Weights of a small autoregressive pixel model.
Training: muon at rate 0.024, 18000 steps, batches of 32.
Data: 44167 training examples, 13.0 epochs.
Rows from block 3 of a small autoregressive pixel model, named by matrix and row number. Rows with one number belong to one neuron. Each number is 128 + 24 x the weight over its row's rms, rounded and kept within 0 to 255. All counts start at 0. Numbers have three digits each.
After each neuron's rows are labels from the 100 images, of 14976, where the neuron reaches its largest size: "responds to" is what is common among them. Only what is clearly more common there than usual is listed. The data: telescope images of galaxies (Galaxy Zoo DECaLS). In brackets: how many of the 100.
# gate: MLP gate (model.blocks.3.mlp.gate.weight, 1152x384), inputs 0-76
# fc1: MLP up (model.blocks.3.mlp.fc1.weight, 1152x384), inputs 0-76
# fc2: MLP down (model.blocks.3.mlp.fc2.weight, 384x1152, transposed), outputs 0-76

gate.414:116144120155141110128148098089133115111126107112066156168103105134123076109138153125143135144105145143170126067140137093138151132147139148145127129099131117164114135157109087130061109146097132164101139125139105114102130114126149147
fc1.414:136118101094122157131152101142143106131127144105113175116144123121108142157093108141137156112092136158172091144114088132105177149111133171143129116106123164158050126143127091118072137165125146181102119114127111121123140111157135153
fc2.414:128123153136131135119123129172134125139170152107113093073134139124124159127150087111098108078121162126091148154152130130168143129149093121123116127112154118124149113086143140096143127103134113135136096114147140088139172171187133127
responds to: edge-on disk: yes (37); roundness: cigar-shaped (29)

gate.453:131162121117095097170140125113150139088143116069123113153105130122180103155181128157135089112137135134092154145118137110173146136049080122160163114101099137141114117121108161128107167105080113147149135082166117107087106144105145129
fc1.453:120120139071064151122125127110132131092113099116150134165108135120135126108124113163168140134109132135155114151130166184109152151093080131139115168122098111155106152154133149169139134150143108108124119103150158108120101158089153106
fc2.453:148091105144137137139117105160150132150138150169154080097133138163140128099159150125121143112136116116118123133123095115108168130170112154112141123105080132066138137101115153092145093134106128130095144141133135139109132121111133141
responds to: roundness: round (50)

gate.0:140167135069101106100091092150132133141081170129127161110109168192114160119132124153113084136133110130115112106152148153122156091157141160147144150136099108118137125161114105114120116127114111136135159149088138110073166158125141124
fc1.0:122139111131134131103053121152087155085129135153104137145108164114127114128122144112135149111129105151135136123107154096139113134136127123112139129128054124122087114080147119165103134097154142130094125081098185142122137130115136121
fc2.0:152118112090137139145120160127108132118124108109086118140154083124194150141118099113171167138168170129133094153136160130105162133140094118102113112157137120137100124113138150083124109135114101133130140109097157106116111124114107077
responds to: edge-on disk: no (52); spiral arms: yes (41)

gate.522:147102118120112100099120095143101167055104111131122142105129131122133111144150122160086136117174149123150137138085129098139133155148101111086161129102140092121130101111108091126099132137151193135125137138082114136116109136136137079
fc1.522:111146140116075101129119133112148125166159167135085104134072154115107118107112120094114095111097124123148117110122146132099122156147131145124119108132112137164118145110081158156154137089105088095135134127149126100122113094138117147
fc2.522:141140156119115169120113153046163156087104096184126119082123146114139171145137150102130127136158135136156123143151116148123156133129161169158160127175102128119102150154119140124149135092134115109128126106147179141116164122109137145
responds to: roundness: round (43)

gate.348:111105159154173145084130143121124111138154113088103143133114131102103146104129150117099103156115129116148149136155110141100111135098124090130135152142114110125140087153107083124130135126146120139134156106116116112124116130128042182
fc1.348:128143115120106097156105099131132129117129150110125126144110140178172152151168124107151144152116098136176117156120090145130159090142144128144110162137152119128109165081093145119168097137096120117134123160109123130187140124153131138
fc2.348:179142122125165142096143157147082154135139183138115068151134144149127116143151116143130134089164113144117091120092126115139109153111121107131107106179147141138154094088171103159101144153125126093166094143144116151144116132165107158
responds to: spiral arms: yes (39); bulge size: small (27)

gate.742:154165146156101143123157128183115134113159106111099134138142128138146132141086131121136113143132137116136093144151135128082117170160063163137122101116166106113142110130075172104131085132102136152128102131149122130132149182135143126
fc1.742:117137126112128129152131141165080145110113064113130114134119116116112121087166094103129111161145137103169161118148068098130150170098167101098137101099141116106126140162138187105126156107111137097110129115141139098119121174139109080
fc2.742:140133178120153118132172113121122129146145152142123110151130143118133101125084132134080133103124102117151144152101139107120157146154107129162119110139122140155135131140101106118089097124121118180102092105120113116118108127098132168
responds to: roundness: cigar-shaped (38); edge-on disk: yes (36)

gate.5:124153133137132131122109145104176134119112163129112125114121122101163118132157137153153155096125098126161083124133102107142104124122118159095128088140088134101157145105116140143109133103137129119167121091125115135131122139090088109
fc1.5:160148125125163141150153111166170113125123181178147112085114125117139077156128130088132091131132161160165106128172135148112118181141137200145094111097155118117081100136135115125145132138147117147133120145149121148160142123122150129
fc2.5:088117129087149138155167139133110106152117149117105088136133130126154135106141145119115147113106145112193117143144115116175134132140151090049185135162150145135084117190135153127152124097120128126092165124119157145086133120103105141
responds to: roundness: cigar-shaped (26)

gate.295:129136107106125097105130108097151164142083113163136170153120134098119159113086183117087110160136118135120124119153122094113113102146163127122120110135120140098156071151159131102117148091151145123085129110119149142136134146154120170
fc1.295:130157136145149126127092153119130139122112143137108123124114135118119140168143084113088149155126113106093132100108146114147157140116115155158111170095118133136110187097131138118114098152122133188131126130124081124100138134073116082
fc2.295:165108143121141150129118116141103115085125188106107138168133163113146120127148110163130130120133111127110137106137118143097107124130144120110156156072127147177134141148114115141115176157130128097205125123126138157163141092197127146
responds to: edge-on disk: no (79); shape: featured or disk (79); spiral arms: yes (65)

gate.658:125087119094121127133064182091108097137125128123118117107079137102134110107112100130090136139123097116142170133124086165092167094097152112085127131135111146095166167143117135108137115115135104139121111134160107108097164104143166134
fc1.658:138114147123110145131105123116126108166130092085100081120087165093117145102157115152142117124095125097115133133119159153124121111140178116129130133122130144083138187129155132095119129126115093123133139153135144143091123096141143108
fc2.658:131139081134158137116136143156148151155121123136172096149131128136124193084176115112129093131129071147129110176129094122105133102097114162132165132151111125159165152142112141146091109151104118123119112123141130109138118139129139165
responds to: roundness: cigar-shaped (29)

gate.119:152130147119115087135122099094124127175106154076104134091109134151147164134142103158121082114139098079124118090134135143128122158137196118140116121147141101159136148137135140155177116106076132109133140149141162120099139105121105167
fc1.119:100151099090130149124152149127120148176110095119123116159125097140153130151108164175149110143153126156126159162111153155170150113121130106135164097091094122144115111121128128132160115155158112154132117097152133099123105122125128071
fc2.119:117148117144097103103084139137160100167170115149072168126154143136151148131126133143132098134129121108175127106145131103131131132121158113116144113166115101131143158093131133178126106119118126136133168054082130101120142090085129111
responds to: edge-on disk: yes (25)

gate.142:115140155144124103097117110114114088147124161128172156092122134113101116108088140165111127147077149128109153113110157119095167151145151111150139102139137126150155136138093132128106115120109134125138131140106096114091106171157114135
fc1.142:124112121106131119079121119132137094153097116129124146085179160056104146092087101131111130125108108133109124119142159121141175127162132092159146135146085129112133127116085116141140119150128127130119080113122090120090113156176134193
fc2.142:122119136128155125109118150138122139125144119131145127151134094160123116149080113106103136078160119105123142120096163134131169078119115131110126145128108125131080135090143169149075082130130114130160145145116156148146157131148134153
responds to: edge-on disk: no (52); spiral arms: yes (46)

gate.170:106147129125107133122122155140112074149141131099140080138131122120117125119101134152129128115185147141157126181154154147108125110116092091143106141142076134122182151105106131105194142134142139152095137104096134133160136168118125089
fc1.170:140127161102151126128087124119151168092064117169136124109139160111125119117174111126105075115097147120129100112154171101148123146114115161124161135115180135189107096158103111167087126132131134155134130147190130118145093131125113181
fc2.170:079171102140143064129148110111120152123121179129143165114127084138116138097084173149130137141094142107126130183144097146100130111106133142143090159111094082085121162159119166121132141119108101139131140120085157146119122169092142134
responds to: roundness: in between (64)

gate.493:141091136160110086154122108191126117107179097115139150104141120106094102094107118142129126142124106064143110113125120095149060149143119141148130142142128098112164131188142154155099088118108182128147108131157140128153145171137133138
fc1.493:136171150145155109079098187127126103170108109127096092166087122141118148131141161130094135116116150107087136149127113158158176102104141133125114149138114128118131085122126120130168111107123080124127169118108122126169127161139112105
fc2.493:107131121080121125139115103094124138130098166144063110115112127116136057142098134156145159139134132109158106089159128123118123138100107075123129154127145142172116152155129120105098159091143103153174146124122110148157136096154098109
responds to: edge-on disk: yes (34); roundness: cigar-shaped (25)

gate.213:151142140127126167116081095105138162137119137125127092133136140123113132135125137141108139122120156106140155122135087082151156158098129158159105143139144081098086088136142118113144129138138165126159107100098154111158111147104116162
fc1.213:116158104160144136147144089137145127150188140146137090106087148136125125105113117170109137144141119127091147110104106092151117171103141140160106118119123112110115115156114120146134117164167151141152081128127200136149141131129128150
fc2.213:146147102150103137119118083082112126122109118102110119100114132148098147123144159146144131150118113119125147127131143146100128132135117148135106155163117132110125151174182131098157094145118116124085175145090163098146078156142112145
responds to: merging: merger (28)

gate.569:142157130194128110141126114100130112145171168131176139142126125153120138149075174136120165137066149156114165124124128142147093154094107110123122144112146156127124132149087112149123130126130143116151123142115112091105138120131089119
fc1.569:100115123133139091100155148148132159160133119107098081078133132108135089136122115146157127117192114110137106095146160134109125088164131119116105112098119155133166128113152178142134150128107135145154109107120127155113137102120083120
fc2.569:144144127083115172130117115145153076131128147149112183180124148162141148151130111089121139156126156135157102148095139170068139115069172130101141165143114106108112143145132134146123154115142119112155158121109118090156103100102127144
responds to: edge-on disk: yes (45); roundness: cigar-shaped (33)

gate.240:145127139114127109117179117130173139103103128191154171113140111146159122142095115109080127112185119155126115105107129139168103138124113102121125139110182127098137139117147161144116099171143115105097088105106120173114131093109103128
fc1.240:152114085127130116163142097142129134100109145157158143117107137134151140123093087170115124107149130128150102142127145116135147106153174092149117106119154145098123133102143136140074078173182122133126138098085111149140080132119127122
fc2.240:083116099103147161135172151144128135118154104074165117144157129144109133131096181101178168151113117127104169112122146113086166113099101131119141112158088138139140124096159146135174104131103118112144145131150154139095104135152126143
responds to: spiral arms: yes (41)

gate.48:127139142124136157160117119121102171112147134097155133083127128137121086112144126115159143128133128183106135169182152099138141119125114133141186106142113123128146152127132131108133102092122132116115161150118130084118114123163137131
fc1.48:098125139129115163148119110142130151151122111124135126055128101098118108174171176170129144111122126148099123129148126170125127109118120139155127089136132119135144142150119124089097158098139115104108148082144127124129159113165153090
fc2.48:187144144127117109141127113159141152163111127133096108101141153111100139113091093148143110123149146128132139163138105140123148123112189156127118161162096117116121108129122119120105115143147165175146166161130113157100161103157130144
responds to: roundness: round (51)

gate.497:182122150136122114147105151154116126138137102113159160108173092091112153117090157121113114142154149116111113131142125115120136143109129148136142110064113150151128109118135128123105133147092119080123120156146177110130103101112097107
fc1.497:109159146093108084108153159156127137155115140108169136106129109128108116125094104126137108164127143159134091118116129120162104158122105126141116112108164125110111161143163139085145135136096139101115111160140142121168117166116093133
fc2.497:122099105123114104133118084147152140135128173110134140098153107194128113127123206130114101145098102143109097172097105156151135130102117084136160106154119126167134128130163100087098105161163174157117153090096103110137165156147121155
responds to: shape: featured or disk (67); edge-on disk: yes (58); roundness: cigar-shaped (31)

gate.97:088166092132142102137160108092111095131122146124111143154137128077110140159117042134166156150131133078082142140142153124127107121130134122128147160158131168131132113146104091134145147125139102111136117097145120153163114109145110097
fc1.97:096138129105061147119166155117120157134134153170103166116132167153142142145135129121125151158111120136146164117141120119166093118153123150120123135139140161151112108149086115122076144088095152118113108115101128108084109197123122130
fc2.97:102097124112099085132190143103149099113128142132120151149151138155136131107113134134072108144119119159121124126120121143122117101167149154126147128121160082115128153114095159124134122151121111125152149104114119135126089121129086131
responds to: roundness: round (43)

gate.245:127090130160089111154098129129140092147128131145134137171122139109128164140140119121153127159153131114082173119137132125171136126115122144139129171151122075142142080144104147168152108136129087175120106122122146114148129161114093175
fc1.245:150099137135108187141131089099118139118130102111136111119182150166143159100147138153163115132128125106112143117127116110151097148145184070129120147122112124114138123099109097076150100099122165135092153165155126094111132129086111104
fc2.245:134132146105172118165117175092120144094091120163123093086108110111169138138131102113117111155145126107153151117127137085135114126159146122171092164092112141117104161125129150124150161126162094105119155126135139088100135138088117155
responds to: spiral arms: yes (39)

gate.326:121117126161107092101143102151153167145145123107131143092150105116096095109101133163146141118153095138071127089136145125119168113149160130114132118115110118076141129144101139068167136110118122127113119141087108109157119166156124095
fc1.326:137113176133146082155121170141124089132118134118124144102155124168136142116187126142067116132114166125156113150105152122165114127125122150145126128105125129140123123103140172149097156120170105119121180101139199145159110131128142144
fc2.326:125122132139134064155135151135133125093121099180114101103132110114137093125086126157131127126126089140134110122141125116138127173147121164115158168105130181131105133100128136123127115116093098127139110127197157114162137122149139099
responds to: spiral arms: yes (44)

gate.157:117168132123101161068123139134101154125167103120120133131144105123128146166090133135126093139223116096122153169069153125112111144150111124111144113152158154149154125126102137178109135125137101125099159148119129069137111121117098129
fc1.157:153100112132156142112102125173102123122155153144146107174089145134149108179146121130116107117157186122132121116121134166119128102156098123127110098093146188128155135123094120133130126101111102142134161100163133066115130117161119180
fc2.157:135138098132114106114125148133128201154114110163101162116147077096103169120156104098129100123122108115118101103114101130106132147117129122149144189136135147111146131168134111064104076122138083107117120155100103163122167139132096142
responds to: spiral arms: yes (39)

gate.61:093109093138168139154124143126125134088127132154098108159089112137146089129148112111132147154184118136151160126152062138117125108118130152097142176159140121143114113148146142170139158152133167140150118126148133110154164111082141083
fc1.61:171125093133137111087185124116152109135106107184141125135113166094159159137138074147095156102134137143090161152108180127110154116144151156169105106108088135120105142159080147145133115145104128141112114132108161167101127149140150158
fc2.61:116153102104126167142198119133112094119118120127103128142103106110125104133123071134154077133139101124134155105123098091112122190117134140085126119158145124138130152135102139114129135131103133132126124097139135077138111116107106090
responds to: bar: no (30)

gate.4:114158152120140121140145111134101105090142165090135128137112139127145140166163087139176133169150119142156123118108129118132131127105188089198167104148130154138109155155168131112108158111153096135106090124138091148122107128166110083
fc1.4:109123070127136160145127141140131111149113084129126083087136127116120117161137153135115144124176124121154152093133121111142095140132123090125120139132107171149127139097072166142100163170143132123106102141093135124091159122091119116
fc2.4:136160148150118131162122137071116145178120129124119103158096113149097129122157132164166155138108117114108133158152154188143116116150090160127147102122138126123156125141130141128166080107127118139146129115130124139132094175067121124
responds to: roundness: round (41)

gate.657:150119138153133174122120091126160114183122121126128122148137130154155152130145107108162133119127115137106111137103131128161134122107119062151173104101146131114115107143163115141113136170169125142119119152092137140147136120091144128
fc1.657:106106145150150187120135069114124105082125142139129138144152136132160117131119117103168127130123134127157102134122144132168138134109153134102156151126154173153127107145134113165120158154112125122096115154106177145157164148110113110
fc2.657:112124123144166162111146113159151119076123121129138123135133098131107120148140129159126152113121126116119115148148135124095119174092137065099098105139108133109117127165128094105155093134127144149169145185154132125103106110107161118
responds to: bar: no (30)

gate.412:127146205103118101133168162155107112101109129143148148114164122112136090112085149126115135144098131145115170126131178168111128163153142131116134169128155144119140167130114142146108158083081077134132116128174160114120145151127152132
fc1.412:104154125102152138084115121147114166147115128131083119092151175109144212121186147086144128093143100116124091127125144137129146128127137130137103134171102116160157127155142149107134107141145100149130106124130123177118137129146069157
fc2.412:141184095138151138156141153133123163119106118127149092123115120127126141103140137149118082100109107128137133148158092129131120141193098147148114132111105136174122156146173144117175120136108138147087114133136146136117129136115106091
responds to: edge-on disk: yes (45); roundness: cigar-shaped (35)

gate.370:075152098140171125135177127148093139091117167118102106104150165172171118124146135092151140136165148139124105117140113111094126091128150122140106100089134149124139135119136107140128180146162097110106092087118117132112107110105126100
fc1.370:131161146127095105134064105156120142066159128112161099136126108113106090114115163116116111125158131140103130143148118100131168116149112130160151167131150090133122087143145131139133101107129144130153158106103147100144142102173143121
fc2.370:149151145100125106147128121175136134132192139112102115115114156142154111119128093135137129147106118104131162083147086114138106162112156115123123131144104146130119167131134143160111126142133143165098098119152109108124103123144150115
responds to: roundness: in between (61)

gate.308:118185141128121140140156152121130130098130110099119123113151132126102184123102173112128118126120141108118105151116150133145094142106065105123127114144165127135139111199135094148131173143109156145151131143109071127161107118130109131
fc1.308:115137131085107140120100113163120106148109083156125146143140115149090161165106166140149153170163119121135102139131161154146143129145115145131165141145111164145119079087123138125159118128123099143136151139094135140115154167162106141
fc2.308:141076125135136142124153135099115169070116132124101112131121162101178112097118129169122134123110132136126154148117123128176119142147084127128146088121124100108125113172090142154121132165158203134133114114127106129079081155149125105
responds to: spiral arms: yes (39)

gate.40:110093101141137131126134153102148129066089119155141130086099104119148116135145094136104094093148133162127117134129110120115148147101133152130174125149117155125156105130152170142157110107140112159136089132128147170141120095090106154
fc1.40:137145138134101150111135137116110108093115154155146149078114121100163132154168120100126117159116168146113120146098091145141107195131092135134179108141152168153128157162137160152142101094120143125117126168168130143104120090120139123
fc2.40:129095112094105139127135094161121148144138109101143176108140156102088114109094087124102095126129136127128123148127102133189143158167133148149120143085124120114082155129070098133107127143136098130079192152124190100123140096138104107
responds to: shape: star or artifact (30)

gate.126:139109096171144128158138118111129153101132126141154133152123143183144130113107127139136144122094123136161141133119129107132166148109050113159139125151143136103138116110115158105078087130140131119129127096079126132120125107143165128
fc1.126:096119150158130153154114126119134121110100156106092121121124145136112127150126095164112123145120113134171111121159133172113107103093163146134129163152153125066162136121117151094133124110137145110128112166127142100105167094095133167
fc2.126:091111174143132132149141092139146113125133122094157136125135120129155175145168098145093152130088097133146111141083111112125126130127185130152110146088125119113094116141125119162125087168149156089145171136124106145153123118149148116
responds to: edge-on disk: yes (25); roundness: cigar-shaped (25)

gate.607:119153160097143079141121133124123155129126127100116144123106114128095124133126153126152092137119151175134124116158098116150121099163152125099142123137097106116155121135125092166120139127160162132087127153127124117132184138146114155
fc1.607:159174128143127128135138107129137180113127177125082136113123131148159100137108113157149160138112141151111100118093120136144103118098116153107129173066109145141117098127100121111104102105099120134161093082124110125114108163123150111
fc2.607:119104127123146136131140144123141120150147108080094132163103143118126121124168151161092100112148092128114133129142137173112112158114126097136144131121103158178149125176106127126118115118134103115170124216111077129137098086121141119
responds to: shape: featured or disk (60); edge-on disk: no (58); spiral arms: yes (48)

gate.480:128171136124156160151107110097093131115156129102109111160112113134125075151174176093087131133142150113131137097103110094131134164152116139131121137128083161170134090114104135069077144145131129099131133142129156100193133091107145112
fc1.480:105110138160106186128154123150152121132128164111146172122102154095157099158173160134107071136099144115150118152131105118137147134133149138122124073127080135138095189109099088091103159123141116138151102111057137110103121127121160132
fc2.480:139107134117177100142128167173152116120093133131102159143133121106146158162167115130125160107108116131114138125130147157151162135120102105082162168167107150144128101099162121111178097157122128116108152105161138146151129089155119090
responds to: bulge size: moderate (28)

gate.625:140134153134166116136083113103094097161119096082146089137141144155115130134123139140137116106114164144143114140146097135136149085101124113147152150116141138150138156120142142129090102107106122144147146148118116145146146134155155137
fc1.625:172125106099123118151179135138108111129098149124119089163140131143079134135139157153139125140177139134113142119152103135154099148147153134161119088114108146097106164159124116089108122153135153125112135114139139131145170132111159132
fc2.625:110126088146125167113101122170137117105115125123141153142134115178106165118134130125103075127166144084140110142162127177121130133154127119151093111169116121119119133105150103152128123115104113158127094081147097156132104148141109174
responds to: roundness: cigar-shaped (38); edge-on disk: yes (34)

gate.568:089146133125155093117157160127148111123136075136109171097113140103149152175139188094110108107120139159122118108118140155099149144110100179156157110125121131156150124097163135085153132116080062125165129105128169147116118118103163138
fc1.568:089130139134155066113153137148140129130168121072126168122122160129144149155133141139121126117134134177141113157094149143105183081109109129111120100114132161134158113120141087084164145123085072090124134162131133167123126123113147113
fc2.568:117124097112144104099138133126115112135098151126142153104114117139088092116112120132102120124154127127126139140146145090178134176164089103109120179180122109136123148134147167129103132128124140134104146128095133137126095152144169116
responds to: shape: featured or disk (60); edge-on disk: yes (32); roundness: cigar-shaped (27)